Weights of a small multi-label audio tagger: 15625 training examples.
Rows from block 4, named by matrix and row number. Rows with one number belong to one channel. Each number is 128 + 24 x the weight over its row's rms, rounded and kept within 0 to 255. All counts start at 0.
# filt: filter width-5 conv, dilation 16 (model.blocks.4.filt.weight, 320x320x5), inputs 56-69, a 5 kernel for each
# gate: gate width-5 conv, dilation 16 (model.blocks.4.gate.weight, 320x320x5), inputs 56-69, a 5 kernel for each
# out: residual pointwise conv (model.blocks.4.out.weight, 320x320x1, transposed), outputs 256-319
filt.235 [141 122 115 134 137 114 135 138 121 157 135 117 178  97 148  89 163 106 119 117  78 121 121  94 116 133 115 151  77 167 166 110 109 158  95 139  85 137 141  95 105 114 169 105 180 124 165 141 137 132 160 145 124 107 127 126 126 132 130 145 126 128 136 121  85 152 141 145 127 141]
gate.235 [136 134 155 140  88 107 171 140 148 118 146 128 135 159 117 128 171 119 159  76 141 134  96 122 116 116 127 131 146 125 144 149 118 176 125 114 128 148 136 137 125 169  64 164 102 124 129 155 133 115  90 154  71 111 115 141 157 116 108  83  99  91 111  98 160 134 130 105 112 182]
out.235 [155 103 116 145 151 129 104 146 114 132 172  69  81 127 102 127 115 102 175 143 101 122 128 124 162 122 127 127 132 157 147 146 111 162 108 106  95 105 117 123 125 189 117 129 115 118 143 164 163 128 161 135 145 155 140 126 121 145 122 118 141 100 146 112]
filt.236 [ 92 124 147 124  71 104  59 144 128 187 153 138 141 126 119 119 113 102 163 121 188 144 130 103 154 105  83 117 116  72 146 165 132 160 154  95  93  92 142 124 105 112  80 132 149 128 112 103 149  94 118 101 132 151 135  94 165 112 119  80 147 132 108 136 112 125  72 150 128 106]
gate.236 [174 143 119 130 130 151  80 111  75 167 135 112 146 143  78 128 143 137 118 141 161 119 136 131 121 121 165 176 152 135 161  84 124  91 145 133 116 131 106 128 156 100 110 128 181 125  75 142 133  96 129 102 181 126 122 145 104 115 163 132 151 122 120 132 125 113 109 122 137 135]
out.236 [149 144 127  90  75 109 118 141  72  95  89 127 106 128 106 154 129 151 118 100  85 159 108 120 114 115  67 128  96  79 118 167 130 150 133  94 132 126 143 144 140 161 103 160 149 107 123 139 108 122 130 131 101 155 114 139 138 122 122  98 152  96 126 123]
filt.237 [105 101 116 111 147 127 152 134 169  86 134 112 113  96 143 106 112 127 177 149 133  96 136 142 126 119 135 171 124  87 152 133 115 107  92 107 135 144 146 118 128 135 139 171 163 129 140 176 112 123  99 110 191 130 114 136 134 153 121 161 178 115 157 160 120 137 140 100 146 140]
gate.237 [113 112 137  98 185 120 152  87 112 121 123 142 149 124 141 110 117 142 165 143 104  94 117 143 138 121 119 142 148 147 168  97 171 102 158 131 151 115 121 105 135 128  96 151 108 185  90 127 161 173 135 132 115 116 130 132 126  77 136 136  93 158 148 125 108 119 118 113 127 172]
out.237 [129 135 146 141 156 136  90  96 122 132 119 140 118 117 155 135  99 141 100 159 124 166 133 141 153 137 137 135 126 104 140  98 101  66 118 132 137 163 110 114  92  70 142 131 119 125 142 123 183 111 127 148 158 104 137  81 143 105 100 118 143 120 102 137]
filt.238 [130 114 109 123 104 102  91 133 148  79 190 138  99 104 102 102 135 150 161 152 143 156 143 136 140 125 131 143 108 134 107 111 128 151 120 154 123  96 139 113 103 130 113 123 144  98 191 147 120 105 123 138 112 133  86 134 106 118 120 115  80 151 123  95 101 103 150 145 130 140]
gate.238 [158  94 114 166 120 122 117 124  86 118 176 108 123 147 158 105 141 104 136 112 129 108 116 137 143 133 159  92 133 143 155 141 102 143 152 141 138 117 112 102 122 118 108 132 133 119 108 140  94 158 132 151 136 115 143 107 121 120 156 142 180 124 174 115 125 117 127 131 139 102]
out.238 [109 147  99 156 189  78 145 134 125 148 128 114 122  95 169 114 105 142 181 118 109 138 109  93 142 146 135 176 121 123 147 114 101 115 105  85  91 145  76  96 135 184 125 141 141 133 174 147 146 155 123 145 130 129 150 140 140 103 105  87 173 121 144 114]
filt.239 [126 119 116 120  96 108 121  88 120 150 129  93 134 188 149 132 116 118 133 171 101 129  57 130 188 156  74 133 107 114 111 113 116 122 120 134  98 136  98 136  95 145  52  87 147 140 102 153 178 101 159 146 142 138 157 151 125 144 120 116 120 135 143 159 114 159 120 113 106 110]
gate.239 [161 136 122  96 171  97 129  94 138 133 138 141 102 150  89 116 108 102 161  89 103 137 173 109  97  90 129 139 146 113 101 132 119  88 131 143 117 113 130 136 183 118 139 167 131 145 125 147 138 134 140 123 132 123 107 190 121 115 105 140 104 162 161 121  89 131  64 101 191 144]
out.239 [126 130 154 122  80 156 111 125 129 103 132 172 102 141 161  88 156 127  87 126 105  90 118 139 179 142 143 115 124  84 104 121 121 129 137 142 130 112  95  91 114 131 102 114 148 103 130  85 143 132  94 152 150 117 114 129 154 109 131 104 102 111  77  95]
filt.240 [133 123 116 103 197 132 112 106 135 172 131 165  88  87 114 134 130 138 142 146 176 128 123 145 122 172  86 133 139 120  97 100 137 126 117 131 115 180 142 126 109 136 141 163 166 108 135 145 126 145 155  68 128 133 120 126 134  88 146 112 112  73 145 132 126 153 151 154 139 104]
gate.240 [ 85 156  89 155 127 122 136 129 116 134 121 137  94 103 109 155 125 105 136 125 115  98 142  91  93 135  98 120 114 144 130 121 153 151 148 165  95 103  81 137  72 135 153 155 157 132 151 103  79 115  88 142 115 132 147 146 156 141 106 151 115 150 145 125 146 133 176 121  88 125]
out.240 [103 161 108 140 154 123 143 198 106 108  93 155  57 118 147  75 130 179 111 141 110 128  89 136 127 150 117 128 110  93 157 127 112  78 158 149 148  70 152 122 174 112 146 117  84 141 159 127 106 113 140 129 135 154 165 151 135 104  95 101 162 117 110 137]
filt.241 [123  91 162 109 151 108 159 108 147 123 142  84 134 160 131 170 102 161 128 150  98 155 120 117  97 102 113 109 135 149 146 100 125 111 153 181 150  98 111  94 131 129  89 153  68  89 158 158 136 118 137 209 171 162 108 160 106  94  66 113 141 161 112 149 123 144  87  96 135 154]
gate.241 [116 153 117 112 129 139 149 113 135 136 164  94 132 162  95 112 138 120 126 162 138 120 152 115 136 167 132 124 143 126 104 135 127 137  69 129 132  94 164 147 144 152 132 135 143 131 123 148 102 149 104 123 171 152 123 128 155 121 101  92 128 163 138 100  91 156 131  77  87 150]
out.241 [129 120 105 120  76 170 107 113 120 124 121  99 110 112 161 137 147 146  88 155 107 128 141 136 147 116 134 162  89  99 139 113 156 136 150 110 153 144 123 129 139 151 117 139 123  73 134 135 137 109 132 157 116 115 124 157 167 107 101 108  97 135 117 164]
filt.242 [116 115 143 113 134 116 158 112 154  69 194  90 146  97 113 130  88 131 104 115 131 121 138 145 135  92 153 125  88 150 117 106 142 147 141 137 114 149 150 139 122 143 174 158  91 160 122 124 132 164 103 115 131 120 175 120 117 160 136 124 182 121 131  89 126  95 104 153 123 126]
gate.242 [ 98 130 108 134 122 111 147  99 114 118 125 123 123 135 115 163 105 111 139 132 155 105 113 163 123 128 129 114 125 139 135 106 149 136 138 145 150 143 144 146 164 170 151 132 139 101 128 138 119 151 119 126 129 140 134 107 111  71 139 127  72 107  96 185 131 150 128 115 126 120]
out.242 [132 155 103 137 165 113 103 121 121 153 138 100  88 132 128 159 153 161 107 151 132 139  88  82 117 125 125 111 141 145  94  64 135  88 116 105 156 112 103 132 143 140 146  92 138 153 107 171 127 118 121 107 127 147  96 105  99 121 134 114 144 115 130 115]
filt.243 [107 156 150 167 140  96 121 119 111 147  70 136 130  86 134 103 123 149 104 118 116 116 158 134 108 118 157 111 135 169 129 148 131 126 131 140 117 106 118 143 141 128 150 116 164 106 139 104 105 136 157 112 127 155 124 127 160 115 102 124  97 164 121 152 150 129 142 149 110 150]
gate.243 [148 144 169 131 108 106 174 134 143 130  87  80 112 129 115 111  80 134 125 130 100 184 114 154 151  87  86 114 128 145 121  94 118 124  72 120 160  92 104 135 122  89 141 127 130 104 138 160 129 151 168 149 123 143 131 147 106 117 120 124  92 131 119 153 112 131 123 154 137 153]
out.243 [137 104 146  94 139 138 160  99 150 130 123  96 123 110  98 134 133 151 141 156 132  72 144 133 142  84 115 136 123  90 107 114 123 115 114  81 161  99 162 113 144 114  73 144 116 131 108 195 164 137 125 167 119 180 174 135 124 130 125 118 116 117 138 156]
filt.244 [158 165  97 134 145 114 123  70 121 103 145 102 118 154 111 167 106 141 121  88 119 129 118 108  94 122 111 163 145 155 169 158 119 149 151 106  95 114 152 119 132  95 116 155 124 112 155 123 162 118 163 124 119 142  91 113 134 132 152 159 112 129 177 117 130 123 126 129 113 174]
gate.244 [157 134 137 144 127 114 185 189 176 121 118 141 119 133 105 159 100 135  95 133 179 149 154 129 131 142 140 106 114 109 124 117 189 130 157 158 130 101 101 154  89 102  89 164 113 131 131 151 154 163 114 134 115 164 158 129 110 154 114 119  68 142 142 109 127  89  95 118 132 144]
out.244 [145 144 112 137 111 126 145 137 123 128 139 142 138 177 110  71 163  94 111 117 106  84 132  96  74 140 144 149 134 124  90 102 109 131 126 120 128  96 105 105 127 189 108 122 142 116  81 121 103  73  84 119 149  74 159 114 120 139 121 130 101  84 149 145]
filt.245 [ 99 148 129 146 153 151 118 107  87 131 134  92  92 113 128 115 104 145 109  87 120 125 135 123 151 117 129 114 134 133 119 118 123 127 100 107 147 135 125 121 125  98 122 120 169 148 133 101 150 105 104  98 140 105 103 174  75 103 162 168  95 133 134 164 162 106 146 117 107 118]
gate.245 [ 81 100 120 119 139 132 124  99 160  78 118 112  96 125 100 131  93 130 149 122 131 136 155 162 159 113 143 113 159 119 126 183 126  65 119 136 103 105 111 150  77 129 122 125 126 119 146 115 152 135  84 165 134  93 110 174 133 145 111  89 146 178 104 133 100 114  85 138 135  82]
out.245 [ 68 169 134 128 150 153 167 107 139 147 108 113 108 118 109 141 111 150  87 104 133  91 107 135 126 128 114 115 116 139 149 110 170 152 144 186 140 132 113 135  86 159  95 120 118 155 176 155 170 151 154 140  87 111 132 128 142 102 113 121 130 169 133 122]
filt.246 [142 137 120 116 125  87 165 100 131 112  95 133 127 159 175 139 115 111 161  79 123 122 142 123 186 120 138 125 170 129 139 109 108 163 155 123 180 135 108 111 167 100 104 123  98 117 171 118  73 159  85 121 133 156 148  80 133 103  99 119 126 133 140 136 133 100 131 168 131 147]
gate.246 [133 112  99 144  83 131 112 138 127 141 102 124 100 107 130 143 178 137 130 114 127 157 152 102 145 124 121 175 140 117 140 147 121 118 159 130 144 120 184 132 149 115 177 115 145 120 175 130  95 128 103  88  98 103  95  85 109 110 117 120 153 140 139 132 131  70 139 139 137 109]
out.246 [100 106  93  87 136 118 143 110 131  84 140 120 129 116 142 140 148 127 141  85 108 124 163 148 120 149  92 148 110  89 131 105 139 107 131 138 107 158 104 132 130 178 142 142 106 149 124 106 130 106 149  98 136 143 158 129 131 111  98 101 106 112 155 150]
filt.247 [144 114 120 119 109 133 130 157 119 140 140 164 122 130 134 121  95 141 105 144 128 162 127 125 124 155 118 163 128  55 101 166 154 112 149 132 111 142 144 108 131 136  97 138 110 106 164 110  46  96 123 136  89 101 126 131 123 167 115 107 138 109 176 119 133 139 111 138 164 141]
gate.247 [123 141 135 100 111  99 104 143 120 149 170 102 140 119 165  75 109 150 123  91 131 126 115 127 110 113  77 109 112 105 149 131 189 149 100 125 151 149  90 152 112 126 116 141 164 161  84 120 118 145  96 162 119 153 176  94 124 110 138 124 142  87 142 175  75 110 103 106 120 161]
out.247 [172 153 120  98  79 103 128 164 115  84 164 140 111 128 184 117 130 108 122 132 122 146 137 113 104  90 108 122 129 123 124 135 128 108 125 115  89 175 144 160  99 133 156 161 165 139 138  94 145 136 133 140 149 149 100 121 122 100 128 132 132 201 135 125]
filt.248 [145 131  89 135 104 135 153 104 120 147 133 119 114 115 138 126 109 119 144 172 135 115 121 118 136 144 127 125 169 143 148 136 127 132 104 133 142 155 140 144 163 130 160 131 115 104 120  98 148 144 180 114  99 116 100  96 162  94 114 113 131 102 129 155 125  92 104  84 136 112]
gate.248 [128 110 131  75 116 144 128 123 136 123 155 134 117  98 131 117 174 167 118 188 104 145 120 159 123 111 115 127 127 125 130 166 123  95 138 106 143 116 140 139 124 161  89 156 122 134 127 109 137 117 148 106 129 139 119 139 131 119 115 130  97 135 118 141 146 134 175 137 156 135]
out.248 [125 103  72 129  99 124 142 144 111 114 128 125 130 115 142 148 123 137 116 139 159 133 139 153 105 153 120 154 147 132 112  94 123 118 131 166  88 128 113 132 139 140 117  97 151 147 101 156 128 138 142 108 116 173 180 136 142 159 124 116  89 143  85 139]
filt.249 [114  97 122 124 121 108 129 159 157 116 136 153 111 146 114 172 124  95 140 134 124 141 131  73 123 174 116 145 139 135 137 117  57 103 105 146 138  96 163 119 129 127 119 129  98 120 139 147 127 130 173 168 160  95 133 131 146 129 166 132 102 129 136 132 160 145 129 136 129 154]
gate.249 [154 115 123 129 126 121  74  90 100 144 114 121 142  96 149 153 139 131 114 121 144 122 131 126  96 123 138 145 130 116 108 148 124 111 105 104 135 130 135 135 193 110 167  86 118 132 125 152  95 121 130 137 140 148 172 111 139 134 134 135 130 133 113 108 135 120 112 118 115 113]
out.249 [133 143 123 159 107 148 133 182 131 140 128  67 169 137 158  98 158 131 116 159 149 199 151 121 170 167 132  97 113 109 134 115 124  94 142 157 111 114 141 122 142 165 122 185 130  94 131  74 177 129 141 107 140 132 149 144 172 163 128 117 126 142 145  93]
filt.250 [116 128  77 112 133 101 126 138 175 185 120 138 115 146 109 132 108 178 150 100  87 124 134 100 117 120 142 155 158 136 147 107  76 122  99  41  93 166 114 111 135 131 105  94 142 111 136 102  97 123  96 133 162  75 166 116 151  78 120 144 104 147 122 168 104 140  93 127 166 149]
gate.250 [109 190 126 141 126 146 132 147 141 131 155  98 126 154 169 102 126 117  87 110 124 140  67  85 117 138 120 144 159 101 118 126  87  95 102 136  99  85 147 128  88 149 154 105  98 127 148  94 120 102 117 145 141 100 141 145 135 103 178 156 164 109 143  79 138  99 135 140 170 108]
out.250 [123  98 104 116 103 142 100 108 122 116 109 109  96 127 149 122 101 134  87 123 166 143 113 126 137 128 154 125 166 144 159 123 114 165 111  83 108  95 130 177 158 116 131 109 122 135 130 118 117 171 124 100 162 180 141 136 153 151 148 137 116  99 164 115]
filt.251 [137 129 159 143 138 170 172 130 140 161 115 102 116 151 150 149 126 150 134 140 153 138 101 142 134  91 148 132  81 174 116 151 142 138 168 134 123 118 134 134 141 106  96 164 113 151 144 143 128  85 162 131 125 164 126 140 161 126 147 127 111  98 151 154  92 100 111 107 135 122]
gate.251 [ 97 151 119 121 130 138 126 124 141 131 129 127 187 120 115 132 121 126 131 149 101 149 121 159 146 102 124 127  56 167 116 106  88 127  99 140 126 108 129 130 101 103 100 112 143 123 114 164 143 147 148 128 137 118 144 119 127 102  99 113 149 134 171 110 118 133 146  86  96 147]
out.251 [119 131 157 101 166 120  98 100 106 126 106 112 133 144 157  89  97 131 132 165 104 143 119 106 148 132  68 134 138 132 140 139 149  90 132 127  96 128 184 130 169 154 137 140 142 145 109 154 124  81 143 120 129 123 103 141 153 113 116 127 189 146 131 110]
filt.252 [127 164 127  92 141 134 138  92 152 110 150 125 110 117 142 130 116 185 173 142 134 127  94 120  89 115 156 155 138 102 112  88 120 167 145 103 155 128 130  92 132 131 176 150  85 177 115 113 123 131 135 129 154 123 122 104 171 120  65 106 121 110 150 131 138 124 116 125  86 112]
gate.252 [128 136 116 125 182 112 117 128 126 149 161 131 171 117 128 126 107 130 128  97 122 131 118 133 174 119 118 136 107 146 124  93 118 156 145 131 129 148 109 128 166 118 156 114  87 126  89 144 147 139 110  87 129 162 119 169 125 147 106 150 128 144 120 106 160  99 149 129  80 129]
out.252 [166 155 174 144 128 160 160 120 128 203 154 156 122 185 121 117 130 128 154 126 131 131 116 118 113 124  86 124 104 109 137 143 150 131 138 144 132 128 141  84 167 143 105 202 163 147 141 158 101 111 129 130 149 159 132  82 109 118 143 122 125 122 122 139]
filt.253 [127 140 126 102  80 145 160 153 122 136  98 156 179 155 154 180  84 154  94 137 135 164 118 124 122 116 119 129 120 138 148 151 134 130 122 118 149 200 137 141 158 140 160 124 182 117 102  95 118  91 116 150 122 143  98  85  81  99 109 133 130 156 115 111 149 166 102  91 120 124]
gate.253 [133 137 172 181 159 110  80 109 136 133  81  81  74 168 150 129 102 153  91 132 132 176 117 145 102 142 116 122 139 179 126 115 156 140  96 102 137  69 113 150 123 137 129 131  89 137 103 159 165 192  95 115 146 161 138 123 119 125 172 120 136 138 135 129 127  78  89 142 129  97]
out.253 [142 124 131 128 120  92 129 128 169 155  88 165 122 160 107 131 126 143 112  72 103  87 137 157 139 100 132 123  90 180 128 136 110 105 133  97 120 138 124 154 133 120 163 115 165 176 124  97  96 132 155 116 111 156 165 126 152 116 120 125 100 120 147 118]
filt.254 [144 174 135 136 181 122 115 145 136 133  98 117 112 157 122 157 145 133  98  86 133 149 171 137 138 124 163 102 135 148 168 145 138 157 143 112 126 124 129  53 120 137 126 145 120 110 129 111 140 134 140 114 105 154 126 115 156 170 119 125 141 106 157 105 139 138 133 107 121 100]
gate.254 [143  88 133 137 120 112 147 130 175 111 149 107 150 148 108 135  83 124 113 131 146 124 138 136  59 138 146 126 139 121 145 118 102 133 121 131 139  75 109 115 161  80 121 117 107 175  62 137  88 159 124 142 114  89 179 131 118 130 158 130 139 151 118 113 140 111 145 119 133 128]
out.254 [147 140 114 132 148 144 122  87 122 115 102 157 147 130  99 124 104 118 106 125 142 116 154 131  98 112  95 105 144 113 129 138 149 165 162 132 127 161 138 117 126 160  97 130 107 135 155 123  83 101  82  91 124 125 129 116 150 147  82 114 134 160 115 126]
filt.255 [128 108  96 157 120 113 128 120 134 137 135 134 128 110 108 120 175 129 142 133 111  94 162 168 120 135  94 104 125 150 130 161 101 108 138 189 151 142 142 141 118 145 118 103 136 160 109 127 103 143 159 175 168  96 128 158 153 120 106 124 134 124 122 141 118 169 126 141 108 140]
gate.255 [156 118 135 146 138 100 123 117 120 150 119 108 166 116 123 142  95 106 149 174 155 121 107 182 131 100 115 113 102 165 163 101 149 135 110 108 149 117 157 156 139 137 174 151 175 146 146 164 138 109 129 143 121  82  94 116 123 120 147 109 121 144 106 113 142 165 114 129  91 108]
out.255 [102 158 112 144 148 149 117 164  74 137 129  94 133 132 105 108 165 137 116 155 156 110 146  84  95 145  88 161 115 144 141  94 151 154  93 126 125 108 140 148 134  94 119  92 148 129 124 104 108 114 150  99  96 107 191 118 142  77 144 108 123  58 114 140]
filt.256 [120 132 131 116  94 124 150 114 115 107  89 136 116 136 128 121 107 130 122 163  96 149 124 140 143 121 113 116 125 138 115 112 154 141 115 124 145 138 114 162 111 122 144 131 117 138 164 150 151 141 154  90 144 148 143 119 100  92 161  95  86 105 159 118 129 151 206 116 107 107]
gate.256 [129 157 149 123 129 140 139 110 149 103 100 123 131 157 104 137  96 120 143 116 107 162 118 138 102  83 128 111 161 148 169  79  90 130 102 123 130 137 177 176 162 114 141 144 116 102 152 104 120 126 113 106 152 124 104 145 100 101 153 129 140  67 128 178 136 142 158 109 145 170]
out.256 [161 182 177 107 162 144 154 125 130 106  76 114 120 163 124 124 163 135 114 116 138 142 105 130 144 169 108 107  96 120  90 122 155  87 132 146 116  97 102 133 169 171 155 165 145 102 131 146 109 116 135 124 111 121 151 119 110  91 138 100 162 107 123  96]
filt.257 [149 108 118 145 110 136 136 139 135 173 135 151 128 138 118 174 128 158 118  95 135 110 118 109 110 105  73 136 164 150 140 117 101  88  85 146  99 135  83 157 107 153 115 136 130 145 173 106 100 112 102 147 112 143 182 137 128 159 149 113  69 133 164 108  96 122  90 120 114 127]
gate.257 [176 147 152  61 120 158 134 131 126 138 161  87 118 132  83 103  86 123 105 155 135 102 149 162  72 102 108 138 112 144 127 122 114 145 136 105 128 142  92  72 122 127 121 141 133 120 116  93 109 125 135  99 136 120 148  73 113 122  96 133 133 108 136 169 119 124 153 140 103 118]
out.257 [129 126 174 160 157  90  95 101 129 125 108 105 138 113 106 142 153 165 121 104 109 158 106 139 131 119  99  99 147 154  74 154 117 122 187 131 158 147 106 118 149 110 117 112 119 152  92 160  89 108 108 132  89 122 111 161 138 110 131 151 108 154 127 129]
filt.258 [ 98 138 158 169 181 184  95 175 190 121 115 142 112 145 171 125 114 169 128 116 184 108 154 161 131 122 145 146  97 160 131 121 132 134  95 141 152 106  98 124 136  74 138 149 104 127 126 144 132 107 157 102  60 119 104 107  99 142 119 125 158 134 155 137 147  92 160 145 124 100]
gate.258 [130 133 154 145 123 175 122 111 142 145 125 133 129 123  92 132  80 141 133 110 176 122 129  86 149 124 121 131 165 144 129 106 160 124 124 177 135 142 101 123 149  85 111 127 183 147 133 186 121 136 139 134 114  96 163 126 132 132 138 134 120 116 124 145 140 140 128 127 120 124]
out.258 [156 120 114 167 163 111 189 137 124 145 128 121 135 129 103 142 122 125 113 145 162 131 115 137 149 120 147 125 127 123 186 143  89 107 127  99 124 108 130 129 116 130 125 130 141 151  92 173 154 105 125  90 123 112 121 135 129 131 128 116 162 110 125 158]
filt.259 [125 132  83 157 156 137 134 118 167 135  93 124 151 122  98 104 131 157 144  71 137 141 103 131 151 153 156 150 111 119 143 131 121 133 150 149 110 172 154 121 147 110 127 126 153 148 113 137 111 151  76 128 176 117  98 117  73 121 140 143 110 170 109 121  95 129 151 149 167  76]
gate.259 [137  76 117  83 159  81 113 157 122 116 162 148 152 103 129 146 123 108 119  96 106  83 148 137 153  99 136 134 104 156 104 118 134 112 101 134 116  87  83 152 108 119  85 138 123 115 119 128 117 129 140 127 148  67 159 100 121 134 110 115 143 128 142 130 101 132 111 110 128 125]
out.259 [132 107 152 136 157 111  95 169 124 101 126 136 175 131 105 133 113 133 105 170 109 126 148 137 108 123 118 114 160 130 178 112 147 146 110 100 144 141 107 122 138 124 141 127 151 149 175 123 150 107 113 164 123 120 107 134 166  78 128 152 153  94  93 160]
filt.260 [112 118 108 110  94 144 124 114 157 142 123 134 157 118 128 100 129 156  78 133 135 130 116 102 124 121 132 133  86  84 100 115 118 149 136 101 155 156 112 123 127 129 137 150 121 128 141  99 153 100 125  99 104 138 129  96 146 127 144 165 107 173 170 146 107 105 147 160 129 141]
gate.260 [142 158 125 113 125 159 150 100 154 134 108 121 142 111 125  98 142 145 121  99 158 122 116  99 153 124  90 120 141 118  98 118 150 102 107 145 153 100 143  76  83 126 124 121  61 138 132 103 124 108 150  99 157 141 161 160 108 142 148 162  98 159 107 102 145 128  86 116 138 138]
out.260 [109 116 123 134 112 130 126 150 142 114  98 154 114 102 117 160 176 112 164 141 130 103 130 128 139 104 146 115 108 108 111  93 119 160  92 136  49  97 112 172 133  65  87 117 163 179  92 141 149 126 144 118 124 117 127 163 143  85 187 133 144 142 156 100]
filt.261 [132  82 137 124 126 146  78 101 129 154 105 104 148 154 122 143  99 129 169 158 118 154 111 157 150 134 148 146 144 158 129 114 149 134 139 129  75 142 110 128  85 176 127 121 155  88 130 100 119 132  94 135 128 102 103  96 158 114 157 143 106  93 118 134 100 160 109 147 139 179]
gate.261 [144 102  83 152 143 152 163  93 131 157 109 168 187 134 114 123 126 132  76 137  94 155  88 150 134 129 147 138 142  81 146 114 104 136 139 120 114  93 144 154 152 105 117  94 118 101 138 135 125 107 175 145  85 178 141 177 126  86 138  94 136 115  83 132 124 130 104 119 104 127]
out.261 [120 142 172 144  87 138 135 140 158 120 113 164  66 121  63 139 117 111 124 113 134 111 134 132  85 138 121 139 135 135 137 155 142 153 159 124 127  99 113 154 149 191 134 154 144 106 102 157  98  99 111 125 135 160 159 106 170 111 116 120 139 155  90 118]
filt.262 [104 116 101 126 107 132 105 123 117 145 119 147 129 131 134  88 156 125 168 125 123 124 125 135 119 115 143 117 133 110  93 120 155 140 103 104  98  90 161 158 164 129 130 111 105 151 137 114 179 135  91 151 183 126 145 128 136 191 131 118 141 136 132 127  53 123 134 165 127 159]
gate.262 [102 115  84 164 200 155 109 110 171 129 130 184 123 156 105 138 124  91 102 125  98 136 186 134 125 152 104 119 119 101 109 116 127 159  99 127  81 123 134 137 172  98 110 120 123  94 157 124 173 137 121 130 127 155 128 140 119 137  71 155 146  78 142 126 126 139 121 160 141 116]
out.262 [134 128 111 130 141 188  89 123 159 138  98 135 119 132 163 136 141 134 124 123 170 111 170 144 110  89 133 145 144 167 128 146 120 123 137 141 114  92 120 120 128 103 134 181 169 106 126 129 106 150 150 128 143 140 101 154 122 108 140  91  92 161 124 151]
filt.263 [111 124  78  98 118 139 144 150 112 128 157 102 124 156 160 121 100  99  98  95 123 148 120 106 125  88 136  95 123  91  99 125 129 115 148  75 128 145 156 149 138 168 142 110 168 133 126 111 114  89 162 118 109 116 147 100 137 106 166 140 167 124 109 132  98 118 114 125 150 143]
gate.263 [115 138  94 145 133 171 132 112 102  92 128 104 110 120  74 127  82  85 133 130 149 106 102 112 116 141 129 113 123  93 132 128  90  81 138  89 127 146 120 104 128 138 140 148 187  86 126  99 134 103 106 128 136 137 147 113 137 134 115 140 149 137 108 139 103 141 137 135 152 120]
out.263 [ 97 134 112 117 158 154 108  67 109  96 125 139  80 129 102 127 129 126 125 153 124  99 109 140 137 215  93 101 118 127 103 150 109 139 148 138 159 158 128 129 124 144 178 106 116 115 146 124 154 142  91 108 104  67 102 133 132 136 166 131 119 126 111 142]
filt.264 [104  68 153 128 117 183 128 121 124  86 143 122 137 127 115 130 115 106  95 157 126 121 106 125 127 120 157 133 151 149 162 156 138 117 147 172  97 109 138 123  59 114 127 129 141 134 141 104 129 141 131 157 146 122 181 121 140 145 150  89 104 104 160 112 166 169  99 139 108 149]
gate.264 [159 144 123 136 129 115 145 105 116 172 110 118 158 139 124 123 115 132  99 130 157  81  85  93 115  93 129 139 134 144 156 129 128 128 147 144 144 151 115 100 105 104 154 120 187 131 110 100 139 184 145 141 146 169 200 136 177  93 189  96 106 185 114 140 154 125 132 117 125 106]
out.264 [ 97 115 114 102 101 124 135 129 124 167 127 141 122 125 136 112 135  98 136  99 121 134 127 134 115  84 105 105 136 152 164 104 117 107 146 169 129  87 104 153 126 105 110 158 124  98 173 127 168 115 153 147 155  75 119 120 120 135 120 123  95 139 114 142]
filt.265 [170 124 108 124  93 138  94 119  67 102 103 162 144 115 121 160 161 110 162  85 161 132 135 111 152 125 166 112 109 140 112 115 139 139 161 143 102 100 103 143 141 146 108  87 155 113 145 154 136 112 124 130 124 131 131 141  86 121 114 118 123  75 127 134 168 145 111 106 162 138]
gate.265 [103 162 160 118  95 127  73  85 132 138 187 124 117  87 104 107 144 122 103 163 138 106 151 133 126 129 102 114 139 112  81  80 131 133 112 138 120 141 112 168 182  89 182 137 105 151 123 107 108 103 131 132 153 140 137 200 157 119 146 132 122 118 126 144 127 122  71  76 143  69]
out.265 [180 120  94 134 131 125 121 131 116 164 142 127 101  94 127 127 118 143  92 123 128 136 134 124  88  91 154 130 120 158  78 106 150 102 135 141 196 150 154 163 158 150 120 127 140 142 103 120 133  64 158  93 142 124 159 111  87 130 122 135 118 133 140 110]
filt.266 [116 114 147  91 117 135 172 116 116 124 149 163 120 117  92 168 141 140  90  95 142 149 130 114 118 126 101 140 121 105  56 132 122  96 142 141 140 149 146 115 168  85 116 146 132 134 112 112 116 132 113 112 105 141  90 114 114 128 144 143 145 129 149 169 117 154 133 144 134 150]
gate.266 [139 113  99 144 142 125 141 140 171 170 126 100 139 103 128 109 134 155  94 120 153 104 135 164 114 109 156 147 119 112 150  87 160 106 171 113 137 145 140  60 111 180 118 140 129 150 144 123 128 112 107  85 118 148 134 153 122 121 105 121  79 154 135 102 138 113  98 106 139 154]
out.266 [124 151 136 117 113 117  98 131 131 106 121 110 126 129 121 134 125 144 124 140 109 109 106 140 113 106 101 127 104 141 118 170 106 161 106 110 144 158 105 111 104 152 121 113 112 162 168  72 143  74 157 125 120 122 103 114 153 121 155 133 119  99 136 116]
filt.267 [135 132  92 101 134  70 119 165 135 129 122 134 104 123 155 139 113 121 120 102 139 144 141 130 153 158 121 137 166  92 156 145 154 112  74 116 133 137 126 209 143 130 116  82 115 120  75 141 148 122 144 123  95 150 100 162  83 130 165 162 201 194 126 194 140 121 133 115 145 141]
gate.267 [127 175 143 140 122 174 113  94  77 181 132 122  83 142 106 159 148 122 167 165 156 145 109 120 132  91 131 142 167 143 147 120 161  93 129 130 176  90 112 156  85 133 168 135 119 162 141  62 149 137 150 127 146 141 136  85  89 153 111 146 130 119  72 149 109 143 133 172 123 111]
out.267 [142 168 105 108 132  78  78 145 135 103 121 177 168 121 124 119 120 143 120 120  58 125 117  88 142 144 147 157  94 122  75 127 141 116 104 154 120 119 128 138  85  81  95 143 130  98 152 135 124 150 139 104 125 191 120 108 122 158 129 144 137  89 139 157]